A small image denoising autoencoder, trained from scratch.
Model: encoder moe expert_choice, decoder activation silu.
Training: 7100 steps, batches of 256.
Data: trained on aerial photos of the United States (SatlasPretrain), 8.9 epochs.
Rows from block 8 of the encoder of a small image denoising autoencoder, named by matrix and row number. Rows with one number belong to one neuron. Each number is 128 + 32 x the weight over its row's rms, rounded and kept within 0 to 255. All counts start at 0.
After each neuron's rows are labels from the 100 images, of 14848, where the neuron reaches its highest value: "strongest on" is what is common among them; "lies over" is the class under the peak. Only what is clearly more common there than usual is listed. The data: aerial photos of the United States (SatlasPretrain). In brackets: how many of the 100.
# fc1: MLP up (encoder.blocks.8.mlp.fc1.weight, 384x192), inputs 0-191
# fc2: MLP down (encoder.blocks.8.mlp.fc2.weight, 192x384, transposed), outputs 0-191

fc1.80 [101 145 107 130 109 163 211 155 101  84 104 103 108 107 121 144 139 142 148 181 109 115 142 120  88 117 120  59 143 114 143 166 163  97  99 120 112 129 226 130 141 145 176 163  91 151 104 116 154 119 131 114 145 159 168 120 126 116 117 122 162 210 120 108 158 146 171 105 153 122  66  90  83  62 104 203 138 128 197  98 103 102 190  52 115 121 153  87  97 177 162  98  98 190 119 136 101 103 159 156 169 113 107 157 139 219 116 145 101 116 117 108 131  73 106 140 116  92 137 150 134 149 145 101 107 132  98  95  58 120 174 144 119 124 113 130 138 149 188 136 207  98 154 135 112 149 121 108 132 108  80 160 111  97 157 114  71 105 112 112 113 131 130 148 140 130 215 176 110 149 134 126 125 159 126  73  98 129 150 173 116  94  88 136 100 129 119 142  97  78 122 152]
fc2.80 [150 141 142 128 140 108 177 144 156 129 108 102 155 113 109 148 127 166 164 115 111 147 147 185 151 131 117  92 147 121 129 155  85 131  70 120  90 102 144  74 140  93 142 159 121 166 149 119 121 197 107 111 145 198 151  82 134 116  70 175 193 195 143  88 141 105 128 107 160 128   0 135 105 125 149 127  98 119 116 109 122 119 101  99  77 151 138 137  77 129 182 130 148 185 139 187 147 140 137 153 123 112 167 109 133 107 175 131  95 148 111 132 116 141 129 182 104  88 199 111 105 150 134  91 154 103 142 140 122 122 141 134 146 144 144  93 128 171 136 121 157 134 144 150 129 117 135 109 114 126  69 169  89 107 121 176  89  63  87 117 147 105 175 146 128 119 167 124 111 110 161 122 154  97 209 143  47 148  97 216 199 125 117 137  75 103 115  90 135  54 142 134]
strongest on: building (80)
lies over: building (26)

fc1.346 [102 105 169 153 109 125 161 126 111 100 122 126 143 115 129 164  61 108  88 111 180 111 115 111 101  82 132  72 110 178  91  83  94 141 103  59 122 181  76  99 119 154 162 136 147 109 165 190 144 135 112 155  98 124 128  88 123 140  71  93 106 194 148 129 139  98 130 152 151 164  79 121 210 107  74 132 121 109 155 141 112 161 134 172 142 121  93 103 140 117 132 121 110 158 183 104 148  47  73 134 137  79 168 153 169 147  82  75 137 119 121 131 110 144 151  75 121  78  84 113 101 118 145 111 146 120  71  76  53 124  89 114 125 127 117 119 142  99  95 115 142 100 131 102  53 184 163 107 126 160  58 180 130  83 131 103 108 123 126  88 143  86 132 145 123 125 181 132  82 176  98 125 155 172 152 219 135 158 129 153 139 119  89 155 137 166 144 107 152 158 105 138]
fc2.346 [102 100 136 174 126 113 180 129 180 136 129 159 156 126 133 150 131 167 106 129 122 172 154 131 117  89 135  74 110 161  85 162 152 148 172 127  79 124 130 129 127  92 151  95 121 138 163 153 129 147 124 127 130 141 130 132 149  96  36 103 183 185 155   0 124 131 138 140 124 129  80 147 142 122 176 122  88 108 136 142  90 148 138 130 149 101 109 132 140 106  85 199 153 108 121 155 142  97 130 254 126  82 209 156 134 138 138 109 188 153 107 110 124 152 123  85 151 129 143 114 131  83 128  64 112  81 105 173  55 108 138  91 124 128 115 138 137 112 128 158 120 147 202  72  92 176 198 145 116 162  62 120 125 129 145  65  89 137 105 143 134 120  93 114 114 142 156 133 119 131 123 131 160 122 149 101 133  97  99 210 161 110 118 118 133 125  99 133 108 168 157 141]
strongest on: building (83)
lies over: building (27)

fc1.58 [154 122 128 121  92  96 159 143  99 171 139 109 186 108 174 135  97 156 120 136 105 149 230 109  40  61  44  96  98 134 108 123 125 131 143 128  67 131 142  93 154 117 141 111 131 141 101 124  93 151 148 134 146 151 148  76 118 165 103 102 125 157 173 135 129 141 100 122 125  38 134  64 150 120 163 169 155 137 106 112 172 113 102 155 151 145 160 182  77 116 122 134 105 174 111  98 132  85  78  87 153 101 145 140 106  78 103 143 135 171 118 166 141 119 149 215 111 126 148  94 131 110 112 140  97 134 146 116 132  90 135 151 117 155 129 104 148 125 123 148 170 135 122 119  68  53 138 120  88 206 158 129 152 175 182 107 106 159 121 146 226 139 131 134  40 151 184 103 140 141 144 142 184 165 116 124 117  74 139 114 125 111  94 120 140 122 109 159 156 154 119 142]
fc2.58 [ 78  89 109  85 107 129 161 133  97 144 117 151 145 151 122 134 112 188 100 130 144 184 133 131 131  72 103  84 174  95 109 160 118 129 117 150  91 127 152 126 132  87  97 165 130 167  86 126 109 175 130 128  87 127 133 113 140 116  35 110 158 153 121  46 125 128 124 119 125 100 130 139 128 134 171 141 105  94  98 116 183  60 103 145 141 148 183 105  94  94  72 141 113 116  80 117 176 118  96 170 116  94 237 132 136 109 125 132 161 143 124 131  93 145 116 170 115 142 122 106 120  94 185 100 101  68 123 126  98 137 148  86 145 114 146 150 137 131 129 145 105 172 169 175 106  65 170 112 120 197 202 136 133 232 173 118 102 174 119 163 152 104 120 132  92 162 183 141 130 148 131 138 153 139 114 123 136 123 111 119 190 112  75 141 162  95 102  39 112 159 146 165]
strongest on: building (86)
lies over: building (25)

fc1.45 [135 102 163 126  50 136 122 163 129 105  95 195 103 156 148 102 145 195 112 122 150 150 217 139 107  88  99 112 135 165 162 115 123 144 113 118 107 194 114 116 169 152 145 134 102  94 141  55 105 134 178 140 163 143 129 125 145  97  95  96 153 156 184 116 120  77 168 140 124 149 108  99 134 140 151  63  89 102  81  83 197 144 143 155 129  53 185 138 102 169  75 150  69 150 141 136 115 173 114 114 106 141 128 115 134  99 144 125 142 129 162 112 131 129 131 127 152  52 129 105 144 146 152 103 151 146 101 107 130 127 116 150 149 109 139 143 156 136 103 139 116 136 118 116 108  94 134 109 132 199 151  93  64  92 163 164 121 115  64 107  65 113 108 117  45 147 208 100 114 143 133  72 162 131  90 105 134 123 109 100 132 175 159 193  85 149 122  74 122 138 163  62]
fc2.45 [135 124  81 116 124 148 121 139 170 127 109 159 145 140 122 133 116 207 149 100 141 168  92  77 140  81  93 148 173 181 140 152 106 152 101 145 111 112 125 120 132 103 118 137 120 156 131 147 106 156 135 118 137 133 120 133 140  84  39 122 182 162 150  72 123 121 143 118 129 104  87 170 129 116 130 157 144 109  81 120 215  81 119 102 147 117 220  96  71 114 110 148 133  87 150 142 148 181 157 143  92 117 189 107 137 124 213 104 160 121 150 135  86 152 132 121  96 133 146  99 114 115 205  80 147 166 134  99  84 127 148 133 155  79 162 118 133 128 135 101 107 140 156 165 116 148 181 125 120 216 170 122 139  89 123 137 131  92 148 106 120 116 127 125 131 145 162 117 124 114 150  71 127 116 127 139 121 128 117  47 236 135  98 121  95  96 112   7 162  97 144  97]
strongest on: building (81)
lies over: building (33)

fc1.291 [120 120  80 145 149 121 171 120 149 167 156 156  68 149  90  96 185  52 155 100 135  88  83 124 104 162 165 124 104 131 126 128 105 133 141 147 156 127 129 100 109 137 109 142 127 143 136 139  81 132 106 146 141 135  99 105 123  93 142 116 102 104 124 120 140 174 160 120 123 112 153 226 102 168 168 122 158 140 149 138 111 149 105  95 115 222  91  95  84 153 104 128 151 117  92 105 106 203  91 113  93 159 104 118 132 146 170 145 119 148 150 110 135 145 113  96 129 173  90 160 106 151  85 147 150 165  98 161 135 173 161 113 125  88  92 143  68  67 123 101  73 148 120 125 176 161  84 135 133  46 122 128 105  92 132 172 162 159 199 123  66 119  79 127 105 176 129 131 161 148 118 104  36 114 123  68  94  89 146 139 143 128 156  45 206 101 140 142 126 148 128  78]
fc2.291 [116 145 136 169 152 142 118 105 138 139 146 153  81 149 151  97 166  46 135 152 142  41 100 118  91 183 142 104  99 156 120  89 154 133 165 133 183 160 109 151 109 129 108 172 139 110 140 116 137 134 129 146 185  95 106 165 106 136 211 101 119  94  69 108 118 162 144 124 105 140 139 120 123 156 118 111 154 171 150 131  62 143 138 163 114 145  87  90 101 168 139 179 123 125 125 110 104 131 134 149 124 178   4 131  98 149 134 160 136 103 164 142 166 110 141  99 180 174  97 193 149 125 104 208 132 179 106 154 134 143 141 122 100 144  87 140 100  90 114 122 126  99 126  61 152 103  54 160 132  62 109 104 169  63  88 152 156 159 130 140  98 171 109 154 134 139  82 132 154  97 103 167 108  97 102 131 117 112 172 174  79 131 106  97 188 133 134 144 141 124  67 103]
strongest on: crop field (35)
lies over: crop field (34)

fc1.23 [123 121  98 126 135 131  82  67 110 151 151 137 111 123 107 115 130 138 150  94 116  56   2 156 166 175 116 150 133 126 130 131 105  86 141 106 192 126 135 118 153 156 143 126 172 132 188 166 137 116  81 152 150 118 112 169 130 164 125 129 131 117 101 155 132  98 184 131 128 185 118 122 159 151  82 144 130 130 136 115 196 134 145  97 129  68  99  73 104 143  96 165 133  78 128 114 113 188 152 119 132 117 156 134 140 134 223 129 119 114  94 111 160 158 124  46 150 176 126 110 151 150 116 169 105 143 168 112 120 180 138 134 154 121 133 142  81 125 120 113 100 163 113  91 176 151 148 142 108 121 177  99 110 115 111  89 154 109 155 124  61 127 122 107 201 142 115  95 158 102 118 142  37  74 112 201 142 167  92 137  93 169 173 166 203  93 123 127 117 148 168 123]
fc2.23 [161 143 122 129 129 137  82 115 131 137 163 170 120 112 154 115 131 124 135 136 152 115  94  75 138 150 140 169  66 190  97  92 148 134 152 118 138 142 110 163 126 174 156 120 117  96 169 130 144  25 138 131 133  95 118 128 124 108 181 129  69 105 122  89 135 157 141 127 114 149 104 140 137 120  84 143 161 164 162 157 120 137 167 111 145  74  84 141 138 158 148 249 133 114 154 112  78 143 159 211 146 186  52 141 111 140 155 130 142 110 144 118 179 117 162  58 145 151  84 133 122 105 135 151 133 178 127 132 116 119 114 150  93 136  96 156 137 107 129 146 138 122 202  27 121 166 134 144 137 111 122 101 113  38 104  95 177 115 169  87 114 138 110  88 196 105  71  95 128 111 101 133  76 142 124 134 134 111 128 133 111 123 207 119 157 144 130 203 123 128 110  90]
strongest on: building (84)
lies over: building (28)

fc1.90 [120 121 175 135 100 109  82 124  95 127 125 127 164 142 159 142 181 118 130 150 162  77 167 108  91 134 160 165 177 126 142 123 132 131  94 110 164 145 135 161 156 117 156 153 136 118  94 171 123 125 194 168 173 144  87 124 136 132 105 140 153 158 146 127 135 130  79 177 145 110 139  64 107  91  98 113  89 133 108  92 130  97 105 138 106 124 117 152 153 190 128  92 170 142 129 162 159  73 104 121 133 140 104 102 126 180 120 149 122 157 112 102 101 132 107 117 127 138 152 150 115  85  77 121  94 135  72 162 129 122 121 144 138 155 136 160 156  87 136  82 107 114 158  80 115  98 188 144 109 217 161 137 121 144 206 201 103 130 218 160 153 110 100 149  94 126 230 154 121 113 115 117 143 161  92  19 158  86 125 119 114 109  65 139  90 141 121  94  39 154 144  77]
fc2.90 [122 142  87 110 107 132 145 134 131 131 125 182 153 137 123 128 110 125  98 120 132 122  94  71 142 106 137 123 159 124 110 156 138 146 136 136 103 111 143 130 125  90 121 176 121 134  96 183 121 198 131 121 175 110 128 154 141 134 111 127 156 144 129   0 117 140 134 141 118 117 123 177 135  70 102 179 119 131 120 147 152  96 101 138 136 121 106 112  65 100  28 135 146  99 133  68 170 119 132 191 129 123 172 146 139 150 129 107 240 146 109 121 106 139 129 203  91 132  92 116 128 122 210 129 112 211 112 104 140 130 152 118 136 117 131 133 156 124 136  62  98 152 173  82  85 134 198 138 130 187 153 107  89 138 151 160  85 101 123 144 121  90 125 133 119 123 174 130 123 143 120 121 151 180 114 145 160 141 115 140 161  95  62 133  83 110  78  25 172 133 148 101]
strongest on: building (81)
lies over: building (31)