{"model": "image denoising autoencoder", "encoder_norm_position": "pre", "encoder_moe_every": 2, "encoder_patch_size": [4, 4], "encoder_conv_stem": false, "loss": "mse", "decoder_weight_standardization": true, "decoder_widths": [64, 64, 128, 256], "decoder_upsampling": "pixel_shuffle", "optimizer": "adamw", "steps": 7100, "batch_size": 256, "lr_schedule": "cosine", "final_lr_fraction": 0.1, "warmup_steps": 140}
Rows from expert 12 of block 9 of the encoder, named by matrix and row number. Rows with one number belong to one neuron. Each number is 128 + 32 x the weight over its row's rms, rounded and kept within 0 to 255. All counts start at 0. Numbers have three digits each. After the name is the row's rms in percent of the matrix's.
# up: expert up (encoder.blocks.9.mlp.up, 32x96x192), inputs 0-191
# down: expert down (encoder.blocks.9.mlp.down, 32x192x96, transposed), outputs 0-191
up.38 085:132163142116171143124147133130139116124111137114066103144101143130057104129154131141141109148128128126143114133107084125108145129130129128159201124117051126040178127114124072148151084145156137138115153123113115231173098119103191179109143112156131041104139167135173219145108151105131166128123160060107134140120101098146196138138135117140135156136175165105138124123100175124141133146184152138119142114085101131140123117127185111121115145081102148117142175139145169055145117124108113208119124133106058082158133103163159139146131132103153126000175091182070115155152136165100110113
down.38 086:118133144159088144174133133159098125106148130159131156188131150110156111122137156106118112130125090119142147105101141107183145139133082147100157110126166121069158127123139111085167067107153140166143116122142126160109093115134116120118107099092104106144180097147187140140102138097173178150123136171117111166164065145111183144115078097145121089134150107118171096093166151079182077149066121123097159174130179134120147080135143065175047186131123080087201162195159158105122142061067094108118106109080091118155176149172064107157147141096190127077141148203108075112091174154111139154
up.39 087:126136146136167133151146106134116113135139102137192165124121112169200144117134123156134157159130132129146112117129103117137128132079112146115223130133145109143137151135136097152137155063163127124119135155143111138216094113128043103068087157239132041116107073120078159122134128142122126153122165085109132139128126136113169116112126133124082158121155113054161122121139116133127140139059114159136122134162161108146183150100114075116126110255146139128127116156106134134138102087091127110139114134165144117104119138144111185120159093139101124121120034107060124126141100045150200117
down.39 093:095160090101118112173129127118164170153056138110116143096100085159079109149063079124120125087134184143181094117084147108128101185153122092181088177111132129210122158147092153229086154099114113166149092124105125118120146146105142104132183167106174113153115170117172156109118170127094076088112109149118184114075149070130108064139207110116140142165149130137057162141124101165148096144146088151144095089153093127121090184155159107124118088129124158151110062068139127128137138157133100111093083082159101138104099144113207118161112120156102113164072124147107164106132125155115122088
up.40 094:155152149089187128108135126133098077135106120122125117151112117127133159144164143178114087129117113131104122140107086120154124142131119118089199136131038103094210146088121068142185041091147134125095143145144138248171111122148120158142102075157118096089125149129113223147156124109171171154155179092114115125115064136139156124132138137127131153144161140074155145133111153139160124150142132103150162128078139109177185122144185093122154179144132099129108159159129187059127127123116111123144155163085081057132123119181130158164155133134158145022148113152052115125117117129106134144
down.40 091:175192125154110175176118127182123107127168089087107184151087153136108126165076113118109145103123071127116170125168110103129148167068103154137138131122116130087153113174135087103137106105165135169104151138120137105170125127164183171147101093168109106139171110175132145168055106126095167163140151113062101107094080121149198153096137108129143140130104121096152119112168135112193108094117148120111168137085201136095161111114132115173116181169148137121152190093170129095111106068063111144145094098089119155123164119136018130145119079105139118104189127197059070113142150173132128135
up.41 099:090156189092173153111116134076151150148158145098120116164168147118138176140157112157179107108093153110113136168152159167103165100152169106142218104142164160165134089123085068162100122067119173106149162101091103117146075126106103149125130110180149029126138116143109107178112100107123189175138121060104138111088111091109205125123108111170156082082135178085119166146094116085099115088152161147109149132137132153143158116144153140110146129119176094149187127123165143059147145156119095215153129135147115121145141082126125145089130067103085129062130122090061099145083073123113110148
down.41 073:096147177191112188126130151151140152116129114050128161102133163174176128087149133151107155104131042100156167136134126139114192113118098137092180113129169120109142147105166107095124075105127200112156135134172132143102148124136087169174159123128093139071116079125065105101156109104150149155117127110076121097104039112107144120073102155157110141079065108097175134079139135108144108127096129157152149136049153109158188125127167061149124212148134093115115164110135133085159127105108171118120160111121082151078134077159096127097131142138135153063102173157099068139142113140114078068
up.42 139:076153167109139131227123114119121146156127144122164112108136120078120133140134165156129171133150155133170120083134142135122133164118122134221181126134184125169100125147138098151120174050179139125134156159121114140181102156118116109110164158156141078122126077139201163133060126142041157129124095104140128120104130134138138114127152131117126126118110118114154138128125119130124131112126135104156139142180138143093178143101085149131132083222125133129093076120106150102199096095104116164157096122225085140136122138076093172144101076189067112051127082119074107123115097047151190099
down.42 144:152138125122152122220064123155169164151081147135096086100134107058071105093136134151108155143152166132171096164105108132106151148128104099174090172084111116161110130129104133215173145106135055117142169129116122108169147111101161109118188160067125141133144138111184151149119218111095091092096114127210159127135164112202150117169146123110132122161129124169072113104101140155093139147140140131118126101147086132128125122127172125182032118074148135133129066064105117091127139122158131115064083102205081105088127132115124127161147142174130114166082113133104150121087125148134103088
up.43 102:126124115139101143115142155139115121153124086130216132114117115176132105099100083119155153182128129142150107117126083110117125141083100147107237153141196115144101134123130154150132164031182128142100106141132129219207131063174114103102083170099146070135095156116031119104125114136145116158107143150113108153153142138099114085093136132108096139136177089124119121130129135136113157140111101090128125136091122126182147163119152120096129140180123163130151139137102080149124115102148145042133095124186131146114095134121130211137144103144093115178136095027058167139165144079167174120
down.43 102:120123073169102135167096090085165152162125142105116191097124121104115158117134114111139134106146185164184149161146165184106159134171124053152101136116178183175085123150140138140119135109123199090155117123099125108177140079057114095152136138102161185123134142109159090099167111120071095048140118191080140156076188078148134095093106096116156127131154137165072200154126078154141131092094062128131110138142119130071117098120115133109144129130144171166118142093122112132091113158125164121105102090181148121125157151081116104113097116113125094153027109126146133173097117137151127032
up.44 114:045123080118110141153112150067136148100162161132141079157169143152172096119087137172197109183119192093128145090167088171110180104095142120180152136172162165101091100114087095128105159132153186095172178107076109131136107167105107143114086101158174118142074078172154152100052080107134166119133140138079132099114107128137149083077116106138120103099071141113124103146072141098089119099146159081128147113085131170132148159145087143082170095242129147167106084112171146110134152134134097101161131129171093133152143112124129159108112114178133138084121129109106091170148154064109142155
down.44 078:171173149152177117051158090118062089122134097126128161219100133137115116132126125127134104125122121128086171158127168097157101072117117142138156104140106083120146102108126083093122115111186218105076132139113157135118118103111060161134083136184142102126092072113099095141127096101166115189174136122068098084168065139119146125119110170120116139092188154111152155056218135098125117174151130109061185132096162121140123148110147074138192126193194082127093138157124157084152147121149104140110086173113142164115156118165148140117113122124098159079136119153148088152173145110140112148
up.45 098:156135136118199126132142117114117111131120126142061143149125147119047155185159153190122111123116139123132140116127115131129124138099122116134207120134078150113164140130106068180178071092150134115096125114142098243150088076145169148134145110180123096082134143132147226157127153121149160105139166089112117127101078137154191130114118119141154118143121147068167145129156203124148111150122121128137168155122119113129148107132187113128125162118135095135121148132125192020125128126092119168103135150151076090145135100123116171149142119116144138010163126202064129105119119196095122106
down.45 090:145134151103081162147121072193096139107142064138084172138091121179095156167106132136150120126156107119096190094124095066186159164123134157121181097138111124055164141109138088111133116120202112135116137115191119125152098052129136171132114122135060110120104080171179157175045146076143154141144140125131131082123057151113149163144101144107127122114146124087169106083130160076131121169141148146139147179094199143152118125117136144170090144128102100110123147214123143138105114113075121098127111126148105130157107062174066137136139131111133107075154153192118066081177126144128179133
up.46 095:149158132129173146126146128151101080137123106103098136127121136133098157146162108215128092119130103140119116123098133122132133135119101121143164136105053118092198139137115066170177084112135134151104157135150097254162077119136194167134143110156132075110112175121105189130138126122165162143139175135129129138106086138129193127137116133122145128124168155095118119124111180129129127157132139114138130146054098108171171107112215124102145149046140086120157135140117156030112128132134117168101118141098052100124119098161147176138159124119161127003147156150088122126122133218113111134
down.46 085:134141133134116142151141117157113100172190106111092201208072148155140157151092108148099147119090079101122113101152115109179183141064147166122163111159135095102117098158158132089184081118157155127116158122153161134141115121111103137123132108155082096119175106140158112157085092128200144129134135117100068107162096092132196136139112174140139128076120126094180110093230161040179090139089178146100153144109216099091143128132185152163126182132126088110186213151144114112123146127093119142176136102107120142128142108176114118127123123105126136100205166169114110113143133153092105135
up.47 110:093141143125162112214132110113129147128118143127101139103138123092131134122157126149148160134145158130177134091123155134137127140115116134231170132109134115168103139168118159157122197061157129127128142161122092086169113181106140120105141153149142077134110085121234193120065122134039147101111075112123127132125154137152127112136137125123105131131108119100152103122156127152126102123088127129135145126195130147079160125101076144111131074223140148119096098111126167096178113100076128188141101109215121168106130162079131160149106098189064130060108043103113148139127130077136188082
down.47 121:149171139114119106148100103116178140178086163138109117103116120027071119092126101129098174135134139122156127135080119140105138137133110095209133129125091137127123106157127143203160170056113096119151145160151139122198128078097157129083176168063118135128112153104207224153138193114101117056105113118169170148141146145174118098106137110142158128161107097174089124111103178172116088175129139123172134081121084128153148130155174133153063089114146117180119057075114109120103121085140131121085123112178104123078128128118160140150100168165153121154087112165134165121108122134114109054
up.48 107:079138160118118141137148142105125147141139141137173129101148103130159119112077119106141177124146150138180118110143111127128119154120110143167215113121226101191094108115142127115086197051154139129123127160115133181157153146139051098106037150154119076152132124118092153124092118121079129121117072121132147108148140161121112120134141138133131148127138110124139137151097102134108118119116113146105143129137152136136150141088090121121124063255130148129114063108092138134182087103107105103156117127166158142116141158099118190143116094189081110097112073056081101139117092032150175126
down.48 136:121156124135118144171094135098191145130123197115114121069163127093079094100081127094109167153133188117180147166145132172118125098154142097196083125153152153158093114166141144192078194119065093109168132158117132091137139117077174109114173165116186138170129147151199135105115154131054091063129111111196133133137165141147141123168111112125114116176128145188088122146081119174096122100158128141135098084132087153129129161111111162154079126121132157172114058072125097138059127169196111110093096071174112129101143144081138129113130120180128112170100148092141132139079114103182138104
up.49 100:089122080123104140111102153084139156105155141109157107151162142112136086144110141161169096180114166116111147144144064173123161113094172127113162121168198165153087094093075143161089160147118182119182131124077128138129144136098128138125045100065180161158073152152072091115095083105135149126134146109082137115126122109157104060087101107156121110105106108140109126135085170106102127114115169194092170107075129170137141150118085150078188123255149143144103121087153097126129152134188114077140119148140096149165139117141116128083114158145153134163087127118145081167137164071110127157
down.49 074:168106175110159156162148110150120110176135071149123129148150155193112080174161129113134144163104075162134142148120133096132177100067186159121210067123074164091169152110138076146107079108157151137098114092134137135127151119168111152146095171143107101118131087115047164103118055114115100184159146109063134126155080094097170121086116125125182164098141155098189123190151109110119072163144127163136142135121138103181124110189163084128160149192110122138131149164124119117184151122082117177142148151133152085166086122183094151086143120096111160078152142141096124106193194126140137142
up.50 101:124156146118171123136143122128108130129127110147155139111124129107139155148143165168139146147147150127114105116120110125139129136103119117139207132136164128160146130153136099120138151018174137146102131161126117149211110117125052110131115134233138024115130075127158176110105124139124133141111127096126114123119125170139160095126142137141110136127141120063170116135149172127121122113104136138130139131177154117121194164093108092121129103255125138121089065149110179083166101104095102116151114143166093099114127137102089188124156073166114128054142049119061123126132092062137205128
down.50 102:119146115083119084157122130129119211146101142101062082074156140091091118117126129116144148127140202113199104102106148127105152155171077076208091097137116159157133090149097108187107183093139138137100158135115169123139115122145165174097156145090162132142131138143200178136089168114112105056098100157163158125057164123130136123137126084114129122145147145165033130144080105201134101126191123137114104101154070122136095137132154124110106093097096122157109061104135119149114076170162130119135069121191085140113088114100186154171132158177131108101127160126089165094103125155168156125
up.51 091:141166148091177135107149113103121090123124133128071132152117142084075158146176137158109112114123120134105122115105063130125147141124126140137206125133084107116185146128116086142197094080134154137096148128136138244154094096129149149137127112205116056099128124108162206147118147115133157131148145075127115107100082154151188115110126121155122130122182136062144129133194200126155106165140134119119166147130128112153171107135155112143134151131115081119093152149136189039137128129093118160139133145124055089114134116160149167190157092121153130000158100169078119126136143139123125118
down.51 083:132167125133099121108129138141085150129133111151098158161111157127092114143060131149095158147155064144072161119145103090157133133128107162174125131137106119069151127123199084123133144094158136137121111105153131156139072111162115191163154137151110095142210145215142190158098152092142193162131136134109109041121054142131154117114129142158109106129138136108195131094185171056149111116135141096125122141104201141146141157132182116141087166151137109103128172144175152121117114118098092101110104160155090089151107065162059145162109130099148130094201206182118084094140178078121127105
up.52 104:090151163087104114148123127128115124131117130137138121098120116090173131162078186199138129126151125138122120101128114149144135156144108140148228107128227148159099131135129115119127159063153129122143095165130094196159135133054087126129072135141128082145145138129074165119142123139048148127121133091138145126120136152151084140131141113122139127122177124126158120122080126147138133115070144177155118143118153125151176123097062133134121087253146142118122122109115156116154105133180116103103109148172069115149126141117062205112088086190088104060136155104111049120111115018140127146
down.52 129:061145088102130138099109138127170148092124152113073100121168142113078128116123100185147149114125168114151166152159181175125098146150134081165090098087102139148133118144115146195111175103121046126199126150103138079129096148090109118105172162134094124131138135158200089114112246112099117097123112124246155121124164169103127129210135120143119078159135147175072089134115117147137104089171160151097099111150146137086138118116124165190031130067111138133150106119151116153095131190158125144124102111188136135111137125095177120165128122174125148119093145111126113131108115147172123136
up.53 117:098082097163149133132138106088096148133136091145123128113142107169134097117168123152181138200140167121125120124132062149123149154054136117085172147215111125092152121130138161159139164113163184142118108133120127171144128055107085115084121133169196066125047069115111139092097097139182119137080118131093108162115157152116105067056128114121082143100149162104130083136155112103120170104072109091150141124126060115158124182099147079077165187210133174112169144147119121122134106134065130075115114106112147134132117143092152107144129160165133122166089068146097171162191169132135104150
down.53 142:096097087120100155147113105096156140081168155135156110094165115145138126107147135102115158070097157115141152146161142205088167083197160137116113081160134195118097110163120158054080141182031134087160140109100112093109162088103109122188137107104139218158138108158160093084101115156113133101155071169109156137113153162106087175159114105134177126092117164167094113135145128046087113074100102111154100065145120198080101112136093175129176162145139141121145146114119117168139117202132126112087123091135158128168134141100131093167079126119140120178120123126164133145066144122133101151
up.54 103:103135171098151123224142125128103137155109114151150112113134104083157139080178153153127146127135118107147102090108095121152135134123125140178226135128149135162138118143132088145126158042168142135135137159127111169198127121152081112110152144186129070138136101129223158134094113154070147130128052083119132126080137133151131106126156113131111132104138119111134094145131137133145116122108130182141134137190114116127201143100136117124122102191139126123113082133096174092198092120067092133132095132125100116111114173110096134172111053188111099049156080109058111133132110034150201106
down.54 114:138182127105146127202094132098164183158141144107104106104146083095081069099138174113120163135130161159190136141124153123119169157180121115197112128129122105142080090209114077207140171120132072109156166152099121145144107074159216145168185187112112122159149150119174206176102198125102134120120109155182144116065129098167156134110116107117125139163125148114096123132106145170128106101112145122134118101138114102140114126100166131142046121107140153138108067102113120146127125126140106146128047102178050149091093129079129152174139144176138095115108140126074122134061124128143104100